{
  "model": "masked image model",
  "train_examples": 97085,
  "translate": 0.12
}
Rows from block 5 of the encoder of a small masked image model, named by matrix and row number. Rows with one number belong to one neuron. Each number is 128 + 24 x the weight over its row's rms, rounded and kept within 0 to 255. All counts start at 0. Numbers have three digits each.
After each neuron's rows are labels from the 100 images, of 14976, where the neuron reaches its highest value: "responds to" is what is common among them. Only what is clearly more common there than usual is listed. The data: microscope photos of single blood and bone marrow cells. In brackets: how many of the 100.
# fc1: MLP up (encoder.blocks.5.mlp.fc1.weight, 1024x256), inputs 129-171
# fc2: MLP down (encoder.blocks.5.mlp.fc2.weight, 256x1024, transposed), outputs 129-171

fc1.542:116109157095124112099109196158159152133126096114164094130124153143126168143137081122128152183134114080107128104150162166126170141
fc2.542:123141108135124107107162134163129081109129116118181142133140128127149105133166112077135115145150147165126081110137118101124092171
responds to: cell type: erythroblast (34)

fc1.604:141174060098105130096091118160096129143129158120151150139076140133147118097142112103120092086134148149172095101146104124155134115
fc2.604:085094117180136155133086114152120103120107109121133144137151114095133142101148094125126121110095145127104119097120084183161141148
responds to: cell type: blast (28)

fc1.476:188107178156155156075136130106138110101148146112130113136119158157121126121127120118149149081150186126157128121102127112137138149
fc2.476:093084122096108128163112119130092165123136131173109096164107166069126127138102152106129112122113138125121102111172100105154117129
responds to: cell type: segmented neutrophil (84); smear: peripheral blood (63)

fc1.125:121125120139114093132125152048143119148152162142096104113107133113097096168139097121161132135181098119150151071114091182114111123
fc2.125:112145138111099112081118148120113142120182158117111125142101158118058100160130142120136141130152109099167134143139116143148084154
responds to: cell type: eosinophil (97)

fc1.720:135131122153121127120135136148084116141121146086148110092123121143111079091152129118130128126117127114179131082100120131117168177
fc2.720:131125131144128100165173126093113114108163109147105115144134123131131114152121108143123129102119163128098137177157098159174099118
responds to: cell type: eosinophil (47)

fc1.151:097141108128179118136108122099094142130160136153123079081146129129118132106088115140111133146138118137174059131084114128144102174
fc2.151:120114080108143120076129149136107137059097078151149157151143119117143068122169116125159144129119108123117131117164134125104144144
responds to: cell type: plasma cell (28)

fc1.642:162107104159119115109151116155142167112160144141095140139152102131161147153170086107114129134092154115096163104116103142133176139
fc2.642:127148176145129114103136116134129161098132087129166110103079162149124152103102133139134123102088111145147095114107129116112095149
responds to: cell type: segmented neutrophil (42)

fc1.578:114106118137155141134120099118151091123121118139147129121086119161113156114132094153111105123146165077107127127157098099190119131
fc2.578:132153118117115126108125058152165097104104136075112132167095122139126092122079124159127146139071137096094147128134114094148153141
responds to: cell type: blast (26)

fc1.716:168144076132129116109190143132138114116089144154145088130105187096130124149125142174135119150112143117139112099128123138116120137
fc2.716:149142136161161167061142125140145115114153119122118114137124127118111154115116125146127105139085137134119137136119151151160141127
responds to: cell type: proerythroblast (34)

fc1.533:139115160115147093121115154122139146155094142085149163151128122140076105136104101084177098149173162147154147150155093135065100159
fc2.533:121128129120125133150124152155173125071150162166166108135155142131104084142143129133163130146089109099128112087157105137183143111
responds to: cell type: promyelocyte (26)

fc1.289:149114143192133135153121073120159139146157082109133100137084121106152137158095152129140092115079124093097106142131125104151156133
fc2.289:163112130117130104074136161080106108124137139167136110100114145118114123109158109144133117146123125131146144135099133118101159134
responds to: cell type: artefact (33)

fc1.633:136145171105109110095146107138121138165122137119104154130116126141123155106140180103140164111092084088151153127168080141145117113
fc2.633:135078130133104131123175131138084122114126129131160150142145178090153116118097109176068176132166095144103129134171156135133114109
responds to: smear: peripheral blood (59); cell type: segmented neutrophil (45)

fc1.516:127136123154112141115130121114147098124126078154131141071146139119160159148126114104158132080133078120097102160124118114112146110
fc2.516:115123122114162126149142103130138159129111070144096099115098109140120100140139146132145129094098141099054118135150116055145093136
responds to: cell type: blast (36)

fc1.495:128135146112107160112161135158144117112156090104152144161139125116112137156110158103152125142098161125100128109165114094079118089
fc2.495:144104091137169119133115146097149145125123146129116081113081142159140146098138116139167118126147147141140122145101172124147120151
responds to: cell type: artefact (27)

fc1.751:109106133101164121119103121130142093170144142132085117152112137143087144173154116156112121127138131127155122129151130097128130174
fc2.751:111130087108108146121137106124136149116167147139111096131141107135101122084111164126139140110134066128130170121118128101100133140
responds to: cell type: eosinophil (98); smear: peripheral blood (78)

fc1.762:102147111118128081131165135142120173119154126133170149159136139147124147138116121095135127107128176121136144118131080126107150167
fc2.762:119139123137105140126100127080139122066147127146133140139113139104100138149134145107171098113125117134176106153147137141136171135
responds to: cell type: promyelocyte (32)

fc1.535:122093133138113137175168174102125107174130174124144101171143156112130071147110137138130139112141189097106092109105118114132141112
fc2.535:141114135099147144120149133146137136147143091136094158145103142132103123131190130117129098151112117160138137186143082140099112101
responds to: cell type: promyelocyte (28)

fc1.435:086143126142131061124168168193134148182099126114159115109103146110151095173099137140097138141129139074153142113136096121125132092
fc2.435:114120126113126137163103116127108137156093142151111075091126104152162082128119149153141136142091087099130113107110132106132108147
responds to: cell type: blast (37); cell type: artefact (25)

fc1.256:107098138122164145104153155116115152092161141097111110160115161103132187158158159164112145126133113143128094130113159091149177112
fc2.256:105092136137082107134120124140156151131109111134133119145102094130095085122121081072178181159154159136137106170141089152130090100
responds to: cell type: erythroblast (34)

fc1.485:107146091105135076139144126135116165137124110177152148134173096144099106190099137156157135161179161101119137129179126171134147111
fc2.485:117144159129109123142171060060118108127136080148148133136123153143185142097143084192140086120061114078096119127076130094084115100
responds to: cell type: blast (47)

fc1.190:121123083109141143147120115150087128147087135119151114113118105160154123175119144126112120111162148148098101114142115169107162109
fc2.190:123104110149132185153138129106151107118086109128123108122144142123110085119154124139088119123086096098131114105091123127129155100
responds to: cell type: erythroblast (32)

fc1.210:103119133124141107165122119126117158156116133126139116141165135178122113151106109140132136137120148108122097138100150136130161145
fc2.210:166143104108167107089132155174120157115123115106136129099148151101137163128130138149088107135116085119118143152140098170094158107
responds to: cell type: lymphocyte (44)

fc1.677:110109109127121100104097143144146136146138116194161144127119140139102130153102112089172125089131141151152120151093139156100114141
fc2.677:106135107153147132107126120154139153150137151125102122089056145137111089147117090082108167160133088107085144100150165178129073125
responds to: cell type: proerythroblast (29); cell type: blast (25); cell type: promyelocyte (25)

fc1.413:138143123130113109113123102135105146122124104145129112138153125145188123120145105142098088122136148126137107116125109149116116078
fc2.413:150136111109092140117095114172104123137119117121147144132140092084164111183144126105116111145134164130085071084083116140102128102
responds to: cell type: blast (33)

fc1.761:141107131167118130119160135158156134154085147123170123100148117139122117077130169119106153081129163110144119154132090124135142119
fc2.761:153121162099113086087164126137140122129094165137131116191138100110095113190138122120125121150084148149141099172128089113096120101
responds to: cell type: erythroblast (42)

fc1.264:118131084133128107137153137117110134113118132152107164125088116130158127112134119086134118107125161147132130092178128121157095202
fc2.264:095144132166115114144145173164118107126139104118117130150126115132137128104094120103118147164073152134108136137113131149112113090
responds to: cell type: proerythroblast (25)

fc1.232:123099146154131115107112131097152121170128124107176121148115097140143145145133117103126162133136097096150154153147124126104150159
fc2.232:116112174096179094146110119152108143120132153110105152151126164138099203120137128118139126093166151146144127135134118097112080180
responds to: cell type: eosinophil (30)

fc1.41:114098075130124184096153127154115113114095155140115164101136103137139133109159111121117118138116112123170104130094157153117150133
fc2.41:128127149124106138193143137127142150116114143138147077082103130147112114144113089105171090111127152167095175131107078134153084161
responds to: smear: peripheral blood (59)

fc1.141:105150088108167156114136099172137114113198138150153129120138170165108126165101084105115143122147191135125135101130127129142145140
fc2.141:128124128175155141088159112136100156102141082125153124124114157118088111101092094171073149124109135140107135141121146079155141113
responds to: cell type: promyelocyte (46)

fc1.288:123184138162107147146120103101138139155128148143163129149133111168127105132163151123118144083061150140109124098088151146137126169
fc2.288:139109083103131135079157116118169088091158114109119149140131127135106129146095139116151142126122139134130137112132096122114123145
responds to: cell type: proerythroblast (29)

fc1.361:180065087131117133143114095134125118147126113127130106145124128173117114102138148116127139133154146087109109113105135137162134155
fc2.361:131141155167166107116134122126154091160147090098146144125152123065117139167186147114119164116163137159121127141118119097116156090
responds to: cell type: erythroblast (33)

fc1.137:101126132101123127120175127190102106113149172129161118111118099153140147126109082094098133103142104126118110122126162147143160107
fc2.137:175143143111100094140111133110085113163140080110134130146115138107102141126112132123076144118145148124127107116131119098113113113
responds to: cell type: blast (29)

fc1.505:106153099126129128168120156141114127192098118151137110078104145129151122114113081148153109141123100124131138102123136100132142133
fc2.505:137157137080131108146118144148136145131124121089102112122142121152135104156106180146110123143102119099162107133132188086151085145
responds to: cell type: blast (38); cell type: artefact (27)

fc1.159:142079154129102127112134121111116084111152111133139152137134149162139106101125100128168137128106084141127128172123116108152123174
fc2.159:150093138080118098110125145103132139128144143126135156086085100126106095092143122087140158129118125115131126106118153147169143113
responds to: cell type: erythroblast (33)

fc1.297:164134187143112119118133154094127125113155102157175110074144112122158139161116132110087161158100147116148138141167155151136105124
fc2.297:144117105094138110088118146142123135185159143147122152144129107157139174102117141112108111161122141082197123111152129158126113151
responds to: cell type: proerythroblast (27); cell type: plasma cell (25)

fc1.105:136142173146094107102147135128137130100124102173143191095163086119094124162105109094106120175161117133135123137103114138120129108
fc2.105:125119125132126097133124113123091109094143134085127116132117101142144130125171151147124093135110115125125142104159133158106148092
responds to: cell type: blast (31)

fc1.428:101123080089118070133163129087118122167083137156149091126140143085160122133088108119087133109169095128106121120094070105093148112
fc2.428:161137144116156140110132144128148171153119111106076106139097114118086151137176143107135101100123130175090142147096125168153115093
responds to: cell type: artefact (46)

fc1.406:132124128119100154105121132146120108126131140088154136132155118163114133122113157126114112134137130146153140143137121146140131105
fc2.406:104111098130174113158102135185086120123098119124126140109093120109187096108146099129153133085128120131109090111102110059096140132
responds to: cell type: segmented neutrophil (42)

fc1.755:137145103109148174104093140130153154094099135077167133125134143119127115185130138131089135160105136061084161102152171128115167143
fc2.755:131156132149146156132111094115136147144157140121179122153112093134134129106140125097156108107100158134155127096104104134154094118
responds to: smear: peripheral blood (80)

fc1.258:130110151175113087137134141077167078140146133152068140122126143103133126111110112121109158146117122109141110102141126154116141133
fc2.258:116096096109115139100098074106124168145098122098141165164169093123135111111106197132111133141103119133148108128124142145124162172
responds to: cell type: eosinophil (44)

fc1.399:121107114124129152111150083146136159144188126149146094136134131131133128146119133129161126122105178107135133063112122125150138139
fc2.399:176131155111092125098119098170122151130141097140164136145126162138086120110100143168089158125097132146121127131101156098189099139
responds to: cell type: promyelocyte (31)

fc1.62:119151121101164118137079129092155147127118152132124147104084122143138126128152103113137093115093142114089121140087128111135158113
fc2.62:141107141168129111147136133124114126159155125104173102130096105090097125092113156136106147137177143110145120122136152119134139144
responds to: cell type: erythroblast (33)

fc1.351:127095135113107087100130128105144151111137093115128139151105116148100128145114098171116154120163149128131107140117131100118093149
fc2.351:130075108165072137123108150215142132125122125153133089055112164144113109134136125125124139138121107145115148128090166105143118168
responds to: cell type: promyelocyte (50)

fc1.678:089135128152110084158132105145101143113121111146126120134115091133128103156126166125115154170170113120163084072139108129160179136
fc2.678:102098103141134108137132156114154145143102149104137136109124072140137086097138136123133153113084124139102189149169124167119117131
responds to: cell type: proerythroblast (25)

fc1.243:116123104113103144129103113135084125138093089097156190119153142103124110080127121097131119104122092176110123114088186156095150156
fc2.243:108176107154130130157137112125142128122119127146102094118117162134135136114150154196124097125171143118112123146107112122122114138
responds to: cell type: artefact (52)

fc1.566:093131149162091133121127133179100174118080079148145128108150175092116122124089136166063147130138151141142098143116131143073119120
fc2.566:144141100149115113156128102104129201136119168114111089110098150153167145147117153118131085164127129071131121167169133101140152188
responds to: cell type: blast (45)

fc1.294:123133164119136119136141153109122134108138140070089131123134130125080116109090115107125153126114147146126162074126131150167136128
fc2.294:157130111093121154097130112136177146096118142146104141120130085130120139163180128144135110123168137138093116158111125112122132125
responds to: cell type: segmented neutrophil (91)

fc1.61:140164082092113105152130125123114148142131165084131061145169104164158121106160109088122118166102099115137149150112127160117078134
fc2.61:110043153148120169148132156148123124116146157120099133082179130162105122193110131118165114136078140119112131113110141131098161135
responds to: cell type: artefact (29)

fc1.423:162141117136109130154133121136070084159128113123132140107175096158118118138115118131137124132159104125127120150096114101138150080
fc2.423:105074091122165076125112145129139111199103123140112167148211122142106139102099115109123150122112123106157131178122101104138147098
responds to: cell type: erythroblast (46)

fc1.437:175132111134131145109119108132124183142110147091113138108144136142143128132171103151172136111145095150137128144157147153203107147
fc2.437:121122076147108164120126144116110138145128155133170118111142123086170081137134176128091130084126132119089138086160127166162089155
responds to: smear: peripheral blood (48); cell type: segmented neutrophil (41)

fc1.217:148127155161138139127127145113089130132166128113095119127144161118090103133141144143112101144166112109077116127102149122087150140
fc2.217:103102156135120117170105102134118096136143171114094108123144120092107121166114112116146148110122113100152118152130155134131146195
responds to: cell type: erythroblast (50)

fc1.307:150126077119157150164170138131102134130165140124127187150139143161123062169142121087150126136102143129153141119128166127093129121
fc2.307:117113150110142137155114133084172123154080116152126133144100115126134113114114132091104150123141143090151113107149115146170158129
responds to: cell type: promyelocyte (37)

fc1.181:130131137140088148088113122112078115111116132104088137129135107114197163138108170080097144108142117178130141147129139109120104134
fc2.181:100150130086145141158100139064137146114142129130130116129147120126125164094141101143143165143125124110142145122125144184107117120
responds to: smear: peripheral blood (87)

fc1.453:105122127116163114122117162123123137106078187110107133141083162141155108144115156121129128128126114174106107136103092094168144116
fc2.453:135148156170143119114137149113130124131126099119135087107145131147100147136103106188121126105133095137096159144099151152163130094
responds to: cell type: plasma cell (27)

fc1.120:147099144176125119114129114126157160158135105159166139085142150148126117178114115162129120141143137112125096102119167145138117164
fc2.120:144110139131088121113103101165116147102114138168136119094139129167130102118095117116078140132095137149125118088111123134155115126
responds to: cell type: promyelocyte (50)

fc1.584:070140110138113100125131112140135129135152116176158139105095135110135141122102090131148121110122095159130109101161107145135142140
fc2.584:172168118125085082119153159122126118132104111104117117133122121095124061138130103122087129154135146131132115130166134160140084171
responds to: cell type: eosinophil (30)

fc1.84:128138116116154089140182171117064133105188143119109160105143139177176098138105135150153088124120120141151126127131113085162153120
fc2.84:111092096145122165114110112166125147098098150098112142112124118140123116135132086102152182145090118102150061128118127087127098124
responds to: cell type: blast (25); cell type: promyelocyte (25)

fc1.417:147104073153156210122140122150143121133140140143125166142121134114158122099089114106138176131139142175110130121153136134141120133
fc2.417:107115112129144128104131174106132118133128097091091111135127091142093127093125124138121083196108098111109110122110111140146142172
responds to: cell type: promyelocyte (40)

fc1.669:136108152101104152110145163135149153156142104132086072172111162136131102145148114105101133130131142148142149132136127120105157151
fc2.669:128138123141125161094153152121144113142097142158082149094130078072084113143128142149159105131067129133143129181137094112109145139
responds to: cell type: promyelocyte (31)

fc1.641:123093171134128103140152099085141098166107092150117176139090107095130127136116130122104171158097148109101060172130121169112125136
fc2.641:161139133095113128150159138127106100160141112132133157135132115153133120112088103102097130102143116155150149140130136116137071172
responds to: cell type: proerythroblast (25)

fc1.225:099108160164135169105120118096132147114167056155152148131140127125142153123111100118132128140109139137155131106114135142137163152
fc2.225:151114165158103120127089127152130117109153112156154123084126156142106068145100092130089134153090162146128101117131148167174077124
responds to: cell type: plasma cell (36)

fc1.386:118118117100167147119138131096127129154133121168150156099136156140099102126097127141087125126137087113147136122079119113122107153
fc2.386:114143157125107118111122144116128135110142111164092100086126149112130114146136123142158097095152119100121114183119096115132151144
responds to: cell type: blast (30); cell type: promyelocyte (25)

fc1.708:137111076129136100121125097088162187099116117099131092114103148098124126116106150104152115155110106143160133113122154136122118156
fc2.708:149157150135093089095133140111157132084116186134079157166104085159106103115164110167115156118147157135164124159119086104096132118
responds to: cell type: blast (26)

fc1.83:129119097136118092161109116169145141091095151137138102141116075117145093117143110121093140142118163092141139133114137127145141148
fc2.83:107166096115136118151110153152108099099134133058099110125123085131097106174084151185114139142116115087169128081128129090141135108
responds to: cell type: blast (25)

fc1.123:117130142158100151127124133058141129095137160120094091116124112134085134155157141174130125160139149124134144131150150112135135148
fc2.123:157115123150115122104168136152113175125166123089123097140105104160077119147118093102092110145123137141157185173076089131094112128
responds to: cell type: eosinophil (32)

fc1.723:095138113077126119109096125128138136135149154103116182128120150132145136089179108124158146143116133169106066138121125148152139158
fc2.723:147145120155131135154156096101152144096104116112109144161138113131124145134095121159125127121117088146124133144107123108125153141
responds to: cell type: promyelocyte (25)

fc1.730:138158178165124157162088098156133106152131122093166102130159156120143149117075150123154089132100148141088116122154163128127103135
fc2.730:150088142161139180148136071139134141112116147120169122132135131128157132123112056107142163143101084134130120154148158117137118101
responds to: cell type: erythroblast (40)

fc1.346:142143082128133138131135158127106143118093119097165101092155115109132114099077130178131139100142124098113149177098097122133146135
fc2.346:138089105141117109139126136130136141118094113126111096148103160123107095095119112088138141140120153139147109137106125110182104107
responds to: cell type: erythroblast (45)

fc1.81:121134146171157110112164077105137135121141085122139132111134170100154173095089143099127138127157171111132133098150143127134161142
fc2.81:096134146091111120101108151146135153104117175109134095131097133113089110139174103159158154114115127148112109180148132114113087126
responds to: cell type: erythroblast (48)

fc1.350:132158136098124156101133147134152121127103145087084124152129152131180119054147161144150131128092147149150141110111130109090139087
fc2.350:121132148079141173140082146123136140138134129155115123122122130166108100113128115096134150108145097141085125109130149139083109160
responds to: cell type: segmented neutrophil (98); smear: peripheral blood (88)

fc1.360:119071149140087162061148132095170134118119115123142132125120149143150115117105123119157135095087210150126131133100121136116097121
fc2.360:099082140137118098143101116173115088159131144131102114089114100109107107135141167160104157082141112136152127129142142100084090139
responds to: cell type: proerythroblast (26); cell type: promyelocyte (26)

fc1.618:086121124168111149138111119147139123172135124108160150096132122094116143093130102161123125103110154108083139140110115112136115119
fc2.618:118123146107099154149127150177102117192155068116159116113158132109093130164158094150131139198124102132097111137102115150110127129
responds to: cell type: lymphocyte (40)

fc1.227:112112134104105134118120163097103097084087148117166104112123130143137115139098115166101130146129116066123182154145142116088110116
fc2.227:101142113132158122144115132096100127112098118135144112130144101068102089115146133147156140161104112138154112040137163126117146114
responds to: cell type: artefact (29)

fc1.374:123114182159111132115108121113116144163144080149125139097105080171134170143101119104103109147131067091115102123127163136110125127
fc2.374:134120121135114109118157112133145130151130131162109162112145127120111136159098105140102133129125136167081119118128157117096096146
responds to: cell type: promyelocyte (37)

fc1.651:109090149171171130085134119101132091096142133125106112111155140112153136149108092140109077118078131114087145133116117124119117130
fc2.651:159174119118129168090109128126142143113132090138146157121114155082128089127141089165112154136108110156118110135137166076151130074
responds to: cell type: erythroblast (41)

fc1.722:120143087142156163138123150100128105084137169079091126124140177092068117128084167113115123115152148099113167054115103104110125163
fc2.722:126147121106144112137147111157091147132114066138166118137114157118142115075103129071053149117151115122118110144129088102109137089
responds to: cell type: segmented neutrophil (63)